config.yaml
arch: "repvgg"
model: "image classifier"
dataset: "microscope photos of single blood and bone marrow cells"
train_examples: 97085
image_size: 32
crop_scale_min: 0.5
horizontal_flip: true
color_jitter: 0.2
targets: ["cell type", "smear"]
num_classes: [17, 2]
norm: "batchnorm"
activation: "silu"
depths: [4, 9, 4]
kernel_size: 3
stem: "deep"
widths: [64, 128, 256]
loss: "cross_entropy"
init: "torch_default"
optimizer: "soap"
beta2: 0.95
lr: 0.0031
beta1: 0.9
shampoo_beta: 0.95
eps: 1e-08
precondition_frequency: 10
max_precond_dim: 512
merge_dims: true
one_sided: false
adamw_lr_other_params: 0.0016
steps: 14600
batch_size: 256
epochs: 38.5
lr_schedule: "linear"
final_lr_fraction: 0.05
warmup_steps: 730
weight_decay: 0.0
adamw_weight_decay_other_params: 0.05
Rows from block 7, named by matrix and row number. Each number is 128 + 32 x the weight over its row's rms, rounded and kept within 0 to 255. All counts start at 0. Numbers have three digits each. After the name is the row's rms in percent of the matrix's.
# c3: 3x3 conv (model.blocks.7.c3.weight, 128x128x3x3), inputs 49-55, a 3x3 kernel for each
c3.0 095:123084098073125115108133138192081139125133128109121162071099107095147093108157087112132142118112104157087099102079128137086098167154163127173084186120206111152133098119176082105121162102132
c3.1 098:120176128129122163179164194111103166092119097119076119133131062071122108124087120125123121090077179109080149146108129127144118187101141103124108132104130108177136141085135146083127104155139
c3.2 099:126075108198142112133126113105118110196170123127145117096146134150110165070195200137123086128112147140085156163129127114122181110134103154071151186112120147115127124164081127136146099102123
c3.3 100:128123113180115110126159172159161166148133166107157149109117175151152154117188129097135121160135191091103131129126087183094097162095128094097136078122100158144112080141112082114180140145091
c3.4 101:131135153151098122151090100118141106142107214143093192153100113147152110146173127082206166185153133136093097137088209091133122142138141133077133138142132130107158117133109195160126099216126
c3.5 093:086093138148118168123188154086118163094116194156115097123115108120131143080116097156070108190127169136085145080164127109105141117140131194078199181083162130106117162116120116111122142106115
c3.6 098:167096084140070093115122155132101105168138135133133163111114126112167127120130150122096169153134124133136133134131064088130147197140176084128094101138074098235192127117174128121108210145103
c3.7 100:106138123150110123075109109117118183105117126083094113076146139094167153121083129156099112173116132080168144094113104095119115151161111087122088181127146091170107127161098113182122078124211
c3.8 099:086132135145121091135103124124197137152159175179121138072146131114124094103131060121202170189172079136080090096090158147134124107139091136116118124086143104187162123155096141080088080083124
c3.9 103:111133106119124099115105074147152121114181094114109134124116140144088163145148158110124103142113109136157178148205146122046089162091113145153156101122107128117139126123130136142141154095123
c3.10 096:114156067141118103154098154168141127158155158122148189114119110137105132135161105121170116060159123171118180125108133120147141103168142127117141136124103082129098124139106104122135109126139
c3.11 111:134168120129147143083075104105091097121147090142101097128180113089124121169108135120121198100047120069119073146127196102139123122154151183143079146126120122061139111135120110106128108201108
c3.12 100:137102111123105100135159125083054152148075143093114143068105136096106131112085115084202103115157123113145124120153131119214188168151212103125160077142186103156109108153155120153142138128124
c3.13 096:131134083131117160142148083104140118147108162139174146129114121185115095126099096057101103231112142160185121147031107129121141119120171135099089136166147145090095110201145156121157116194150
c3.14 097:075157158128139177092139157118130118126098174123111091069140157142112111128178153145111153162136098133169136121104125131111081070121127122156117095162147196144115158101165138081129111154084
c3.15 101:109071101081100102098099147124131141149101158113149155093135179216131165136202093197077092141112176187153165127143142128168154142148216124149118139089169134133199078157157131111105086165143
c3.16 112:110210154141119042151162126195149178073132131141130134126188150114105080156152163132137089127133144123081167152140077112132111119179112121174140082168198112085127154118123133097119121162109
c3.17 095:102128175162126160102140132105120080103133122095099105187169044194117163107162066118130169108130189095098071083155092161110096093091192085137163201106114068145114136149110173116154159147087
c3.18 097:108149097136095134140143109134106142079126090116096082141143165083102078135137102160171168123154182121122149130178074113090146092169135102162147170101064105116162089145147099177121147115145
c3.19 097:111051166127156095183185133132172166130142175177118125098059170115135109068084100133124129165104108085128061181146163112080154130141113086143092118080187095145211049129207087108175112212109
c3.20 103:123127158077112111119127071089096173116113131127083118099149151113159127098087107159117175142128155133132150177137187163124162102176113101104129128075129102196160143138137163095107129131120
c3.21 098:092123136109136126091129108152155102164155170169161136101096137114143110145074113078139125144060138078107132159081119142163149108147139176186146109102137165079150129058150107108118132142140
c3.22 097:146125166174083159153122161127084116111135104131154101094128105138107110134064096170126124153166133144084132148078152138133129138128128071181120154143119131179142109127116067079114164166165
c3.23 094:111099100110109166138158112101124151127107140105161164150144102105121119070104105113143148114085156144165106142098158134097123175127136140141180174086058090113141150145195141167186133165099
c3.24 100:109131133110134139166124158139130043125141168154171161083128164154125188203162124079144088173112116136056140169140151122129097183161068166156100124086139183137098205122103143102126164163121
c3.25 101:141156136138143153112129113109077119114147082141146096113063154140079104118129112082044085098161202089096138167135131132139149121094143106110120097133102158114097149117121142123122145064105
c3.26 102:102137121117179116071109136161190110048141113102122127113149110113155136108101097131118128164111112208138127132099114169123113112149095163144133109132162126134138101122118157114116144123120
c3.27 101:184087098169125129122132099126119140165116063155137166137112118099127148148104127065063076092149134113134144144133132136111137169128086174160128184103132139131112146100063164210132073102167
c3.28 105:164115072133156151100068126152141146108125115121118094154128139147176119085140122136110027112069095127115194081104156065119154182165141123130149106153084139171136157120144139159156127071149
c3.29 112:149104081154144134170139142163130208083132124077158127050113113162129134120133100114178197130185132094070102111140096144137181123115096120097127177133072130144132142161183101072170171150111
c3.30 096:120129144100095163178115170118130186140162181128155114138158192085120114179163183123088143137083108126110166084170156089152120135172238061124141155118151166133192104149058123106149130163112
c3.31 095:180141080152095158186148158109121115092127094079070096097118163172105076090152128117125116153169133166106183102066112155100134088131141138112155118142077085121080094152134133105190145084135
c3.32 089:143161029111117103134144135170120140144137133134155180156136125088097073147174162065165141126151079126070121151154112078150051120163136129157137181114055153111142093135149150110150068168140
c3.33 103:143099127147138092099086108165135111076112109115161145105163131150102130121075171144097136169138109149143136099105106134105071147138114107149104127134129105120108094126106165114075141154125
c3.34 097:142128153119127125158134104112156252094119157133123145091142105108126147111112097139133071120119166109133079124138133147163125126094088092122161165106142148148125118137128114127075124161131
c3.35 106:126136125104116093085071117197155166112145147095082135096132157122097138136117112170106172113102073115122203151153166124101103134131167145120096134192106143144156163129126124128155159176097
c3.36 103:112167145085113116148106157114121137115146164200138162186090146156174098143104181128114069153133153112114102101139103086117117121127168115142088178126169097123082170147156136128141087114145
c3.37 095:101113096118122152124130233086109110128131134099107090120138170084123088100122153177163139104100149066082113097135084156158108141123172148134118157138106068124146154145112152141122127121116
c3.38 102:102151148134114146075162135098159197073116121168103141120119180093113122181126179159132167123126155129117096120102125192162166089160095108122084130151137088154112172149126157141134160187136
c3.39 097:110129128169128147136133123058096140131083156171115086176159113133111110113132109142114172085109088130085150146169213119097111143102135125145104207144130222067164067147112122135147142140158
c3.40 098:143115198156108106152114165130151118110114154117110167132117101079124135173089209101173120142133115109111183168130092104126085131110120077107111095155179084132165109139219155104147081120166
c3.41 107:095131117121131097145088099138138121157160104087119121110088103157113101105134060191101046133131067123143203128138144111112215122100192158082163093147122127102082163110156044166190072116176
c3.42 098:112064114163113145141066163127150181083124152122109100126098106125126168126175135122055152115191140135144098120099136126152139166099188103156153112109155125081119148200078082178076131103189
c3.43 100:149157083097078151134142192144102073155109121140139136152139110116162109184180172108086128108123058105134157116171178119075070056166130062112157073125115139101154087135136150136159113122113
c3.44 099:132133179122116140114181135131140150099145154180164122054098132150114082137123102086141179159177135111148184133115141113069137137155111081065143109094118123108109120125116151129140104139175
c3.45 104:102138096138107077143169163189158159124180157092190155148097071131146118205111123151112131107100175148127111163110149093140139129095126086087094143152114126116121138110124108150107139144108
c3.46 096:163183010157125057166147101171122105176152122067144125122119112111179163101139136105130121138124181136142161101136150134099109141181159171096104092117149111101088141142129121108117148115094
c3.47 105:138192156168142136103112096153157158137116148161065131123100167135150110155051108131124080143126041183121148180157173162121109103155110139160102141124078085113160071128090114111139180083190
c3.48 090:161182115149155113148068123122109074094145136153115117130164130119097164085149124108147123114141162122120202123152140145138115162151110147130115151114108173155191155129142134145078161151103
c3.49 095:125254143152097215176149138100123070111145126076137121167155118123081103098191115082128109112064111159122172110139157140064138139107123092085136111116119074120129148181079120125073108139137
c3.50 095:109061160123153140166166147144145245134059190112120193129165154089094115144112127116054158150151080127153168105136120135174141140141103136111083197125152160138140133166087187141118139128157
c3.51 102:115143102169117123134104118156143131086103145154127129131244136168103193156121148157184161157141135140135109161090145070119097117085145175139093182092107174144123116117119129155131076166223
c3.52 102:110107108122142129137116063083117120078121123115092114184119142131108123154106090060128170146012205144151071141087071083125213131118155161114126122128137142131156141143121072085122143130098
c3.53 103:136034130123123152183145186077105152138127121168105138130092085097122158121118125104112185148128161134099076160160093117028171082157201127157125078128140096118178157115105140151129082107081
c3.54 100:091157142151150162136163139102143109168132125137109066143124055127142168132069169113155113206110047153150105124080113136160148094088077177134088252085140162116139106128182122126120117113117
c3.55 097:133146101119136117101156169124059184141118077161102155092108098109114135049158128076075158121124122116142131119105043119142162154128109110143152059119107124143121136156141151057147132148161
c3.56 101:161120128153123131150161165123124061165117090113133114085134144135122136101076199128115145197140025086171093126090110085174181125128148068130162135209179117158216073132151109119118117110114
c3.57 099:151176142140135128068041129187121108138119129121126157160120115118138160140124152098106108179128183163106073159078099175143117164097072181137145119126153122113123106139092129112142153176087
c3.58 104:117130181143080129122117096118078121126159029059070113163139180142120088127116106115119073171081134145132124146166130103115139151123177126101178174167122100139141127128124136090173160187133
c3.59 106:111128136088160121124114127125102195138142146085134170066090140150083099055175090145204131144118155132122135145150193090107126117063134195149135143139154164074119117118099187136134135089192
c3.60 096:145166109128095104088113071142147194143049178140113172153191158115128180103124127127152157149124136119086164153103122154113160095142117055117113103123122133136158089158067142155108142079137
c3.61 098:170120151150145136152196076092153116151126101132094109104082121127111116160159148089106145111126105126132093130087190152160156172170131151158122169146115148101145082147080158112127180106162
c3.62 102:099129089080139085101155095108113185182082149089130036114140088131136121116163096199123167098045099131109146145112122158181126116177156129135082101146165102153111122083090166117101110103145
c3.63 097:100146137090156142127101125106141136116125129133118162114135115150122138117223169149170079127129151172169150122151075146148130163140156174121138120178091130181122168131174139134132139121092
c3.64 102:191166187124130095134121138179083178110133106084167160117049164099141088092096161184095055087148109125205192079188130141149058107073120079128179114168161162176131106115169074103114119082058
c3.65 100:155174083153150072184109149166161120166069154124119147119079132158084148118134144082144090047131091172120158130052131084104065112158165156086150135120151185127156160159160130125151159042084
c3.66 091:145062190144078146089104127080078088121127147123108144128112121145125137069085100131130163119145153143122069118087141086110131150087168120109152152111123112081097180106108128165118101149140
c3.67 098:118120217180131146148130085169167157151164110130125141145060108122117085179136138128117063124127055125136089156158175131128111127169134056156133083140154131072143124104112169145149151131113
c3.68 100:151125131116133150115163128135111135122155162148129104135168114134132085134137143157059136135138104113110135110085134144100151138102117132148165110138144152132132120137159171113146142129067
c3.69 098:134082070137137102113136134142161150151107107109134128170142148119132084128088148141060162067102186117099203134139085163099151115127079107094142113129140205169079107163099088083134046134187
c3.70 103:181096129123074157100108097155155110122156178115132133120123127145177089107154161103073192156108106159138074180097131076129200138058138101164070116088177173161107130129165137107088053137170
c3.71 101:103090111105116143149121148171141193098097137120146121147153151109117163140141184186149149120148195147108114101123046106116127119108141087078112182088084156138119096105179133147142165120178
c3.72 101:052095148094108157098112118112134133112131142120132134105113116134132121158100085154156137143148078169128061111156116092138130149072106093140145069119108142093142122087112164105096112130103
c3.73 098:101130102120155152073139110108096077129106134148159107151071156099119091136095156158148132107116178100092124109162060174090177143129141160178109098135149113121145135140121165164174169158219
c3.74 101:074136185139112089087127156123106151080140160116128141225159160108146153159072150095128214123129108120098133123103131141158141152086124077102092120125063152084149190131159052064125123113156
c3.75 096:032090123056166146151145132208115113099138133150084095158110089153131154195129076155144116125158119150134077139144140112106084149140114141162147112164173111154168153127124177113162122215138
c3.76 098:122099122042090193152131161116092166121130158120149137151118179133113110096161114144120109109130078124149140089121166099164157141126095135209166119182154163116144046102114086161173130140126
c3.77 103:099167152144130162124106120082153136123144177140119121152065148147119098070139112140172140117112086121110079149144147156130173140145166079132159096132146163144110129109085079104112108110147
c3.78 099:122151161159126167140193101126142131094178176130124144095132099082162130114138176092088174129135135125105118195170164105123122131121103163109100141107125114145130181106095125116118110125158
c3.79 100:136114086130115095125203141069116165130122128131122183123133068131160131102060105165091068164087141113148116144112164142139138086141128119115127131156101183171130143128160094121184128087120
c3.80 107:143157139113106114075097146160127104129113158109125156141173148123145086041126105135132123073104115118129116095168122118099155088170091127127085135094136128188137136137107143110121074116102
c3.81 111:143115145134094196109154194152181142111085112198130147123144127152132116126111095136000166103101255072175083118077104104140146142155159136090165109087165120137066171076192084144155088127153
c3.82 093:128115125108140104166138139103137156127141152113125160126146105220161149097150084122091201117118104125139120112097093157146110074112143089094109154165130150065122121170116102126125184142121
c3.83 095:080057142044104113146105125150109065105090104075115109078128095109101142114116116146123168079158154119152029090088155139164158123114158140084148096138088054125079133144127124080091096137109
c3.84 100:137130092145071136196189080117131143108128160088142147068104123137107157091113148142075129098166140129104097142130169091095136162108098196170151161103150209167108077135125116090144057101149
c3.85 108:159179171157083119092115174074124137183099097110122169134076075123146100094155151135083085195069187140097128152099149121164099120158108149123117154126140086137123127125160123077171100142120
c3.86 102:081108138183111104120089127131124105123113117094150096125125143131118135096047088108103175120098091145192113167129142091134112168153068133114119150100105099145122136097128130142086162104148
c3.87 108:088156139157145103138070060106109134146136084120113129121164160183106109057135136149152104168087190116144202083145136148152131157125090143141096112123176140116115110181179141189084109079124
c3.88 100:147154095112102159123208196099164139104116149162116100099131153110116151176157158149191149125106182103084123173106150089130202104159209126134138134087194135139082129179096134156166123138098
c3.89 099:075107117141100131184151120128130112144108099092151092121076104144119140130142141116126100172153203125137164113110151101142126143157160104079175113139128117119161160145093169119127112146136
c3.90 107:174123051171109114153120114118119141119111159136101133125091093138092132168106125160134134130105106062124158162089072107150069100132146058125107122145129145117152140176104155135129145107162
c3.91 102:092126105148146102115095096158128133143115128128153149163108185100151121165127188152118105137130104143162149173126171117129165134160155150108104113100134094087110108127110149123117133114099
c3.92 107:115172125128124127161121104112120188134112152167120085140136122146134141144133148113145130131091134142138148200144098153154159111133088131118141090150148118076150112145126144120142166136121
c3.93 103:168087142106122156168137128104194088089080143126108186110153118116129172127161068140080150146095111114120108101083166118136152142184097141107146101127117126124162127134181108170144134119161
c3.94 093:145078096088042151099148101156122145118083122126185060146176123118109188177136069068165162129093217130136156141109108179163152113197205159103097140066147132088063085147110139116108131110114
c3.95 100:098157120127145157130147097104097171153135088217111129143134130169156087101142160170160147082110103097052131082103115149157178163134189144098114147129129118131117177101145176127138111113096
c3.96 100:107112105092129113165097107113156082144130049136170130106192113149126055187143158138119130125108131123051154134150122119098111109161123155142115209113161165217141118160110124153119128119126
c3.97 101:166154116117178153134168070146149165133119173105102156096059182077111187131161168170131137162124115170163184109124108148160062178105085080116095178140115159131109162156136141106173141116121
c3.98 096:108102084105125157216166118111104172130117130128088113107139070118087092091095141172091138101131126135049092107130112108106107101088116107052118186167159064143116146141104138113140106155132
c3.99 103:088122065119154097094106084119170062110125145136169201112172082133077147140146126147171138144118138130089140130099141154151152203089061155102142088131167109132127105115179106153127095134136
c3.100 099:121096177142130095090172146138158155144178154160082117085124056162119159151099145116112162158131098063159106197140138158093136139172115098149120054101169107121166105099121122136155164110168
c3.101 100:142172119148141135124064094100114126155111125147146165101136146128120083069110162067121170137119123119106141156163163159112127103077127118162097130123178064111140092118130127116151119146181
c3.102 098:170160175157157127123128173150139145118127117116087115097120127146097172120124157116069033171127186144159108149098110169158158161191145255075109238073095145126067085163153125102151157154177
c3.103 092:150095165142130130088091137153134059144124101139103135095146086155145151102161132187098098149151108105102149091189141184104195126141135037132121081154081123136089132106183098107109101097121
c3.104 099:168159102157117196106127103154126073102153121143117081105185185138060177111166172101148101090128129157125112134187153061108110105069130142146184080171157121029191189191149157177114133127119
c3.105 099:116116130178135089130120084098091135119135122112110141167125199145117145118123143129119159121078059127160112137198109119167086132108114085158126177153147126134134189123132154125128124159161
c3.106 103:105093158170122156125138086159106147121138046118119104117098173136107107134151166115144138186074011155140133148156098163115154118126133135097139144178096200107152189188127083096173139139103
c3.107 099:131073255182132122095118146126130247092133118110155139056102125064140179144113150169077142202079149152091146138170095115130172127030174142139118109162130146131125140120078098099139098123116
c3.108 096:102124135104102104078120128099111142089148086155127108086196187139167101148148098049111151121061113122123165101148127100099198090154203134156099118101110078157099128137135110165166146119123
c3.109 100:159133135114161147126153159122065058119115117102059113135170051119219131137106101113122160105106097098143157124113169164128136069148123154110137121087136130194123162094154138162102154193167
c3.110 102:141147103073125079093131112108125104174106181101145136110118128125108099139143140172119130082100154124086144097164159108112078102191150099094134100142153121147079198180099143158138119126098
c3.111 099:115124065105146116128089168143130164090148120141115125182112169074126155136110078103153050092181178168143208168106189144136136171156136142101128172128119085106164101189143150145099138099122
c3.112 105:133116157183153105088139099116092113164161100055105132148105108158088134100116121191175116171131079090149178119075107107082131144136091125112110130107142079166111146095136159114122120145164
c3.113 100:141149137142154160167080114122140115120173078161168146167059146103106117129083137096131113096089121115140141114183122145147107152143184103206073127188116132173115114113180068095134163146103
c3.114 099:176107117133115133162118117097076147100115115138121135099099111143096147098096127126149069164103167089142157166111120166126152144109096131130161153150143148109080142140079182144126139125108
c3.115 102:161095133153133192135130130105111103136181121131124123144114143195163061185178119156203155174116062115140208183113129081062125079095116082127151124110138127157128125161137090115130073103177
c3.116 093:134133188121138099119090138120150115139104171123131032130083116154136110161144143175118107137168082111116128087110155164128053120127122092095168104150099104143158183110123133100067120119116
c3.117 097:129115135113129093140082114127120170149141115133118085108108099117109107103141135105172165179150135172130109134132100147079062079141190200086078151093107205132144117117135068110129137096195
c3.118 095:106115208110149158130155133132121158137142076156142129127079116095146167061095130149112091179095049206137081088138105122112128096070173111134114117129079132083181120142114088165158177131188
c3.119 115:119202057088118128152144131109125072085140156200102091094145118130151129092138142074165060162123180126000142134080122134108106124156136164125113144076091174074111156173144114147097167090144
c3.120 106:096115151160177138154107045185135091087089159101092066186160169110145115071121071142107178109123027115147103114127161131100115141120104120157111142108137148150139153103125125134136149136131
c3.121 093:169154212171084110193112165138186203126099153073072219138166127119137174115062106097090100151139092102124122081091186125134160126097148099155185072112107161152132139206108107104117157121128
c3.122 112:110207198088122076131110090157160100196172124112094122149113092101140135124141131104119080169090147147156214136114108159161164131173154085115146113165104096132150149143108126102170198056115
c3.123 101:107132162144136130128132122124169154151131126166139143134099099108147114145136134132112083098152128118180113157090113128114110149172156140118107192141125101123193128077096132085144086111111
c3.124 097:170120129139114157124136147120177125115161134139162085135128173193146135150133147159122098165152123061132176133161111120123187112183147168115170153141120090127102125132165128142100101079223
c3.125 093:062106160103142157102138139172129158120132138167132133096094082162182096102123131185114211138143111114128132120146149129119077100141134110136119099171089132127155187132170119134148111096184
c3.126 101:129163131121085143131124179191090103162181104102142207120140061065150149101156134172120166125102196122104139139124141164166138067124103141127171151124146108074108157057122120149140114130135
c3.127 090:128178166194126145183147102133145068068112147140074111087090192141107072080164107155134155154166151148102127163071090205114090114120173172171092182093113206059139153096142133114139109128126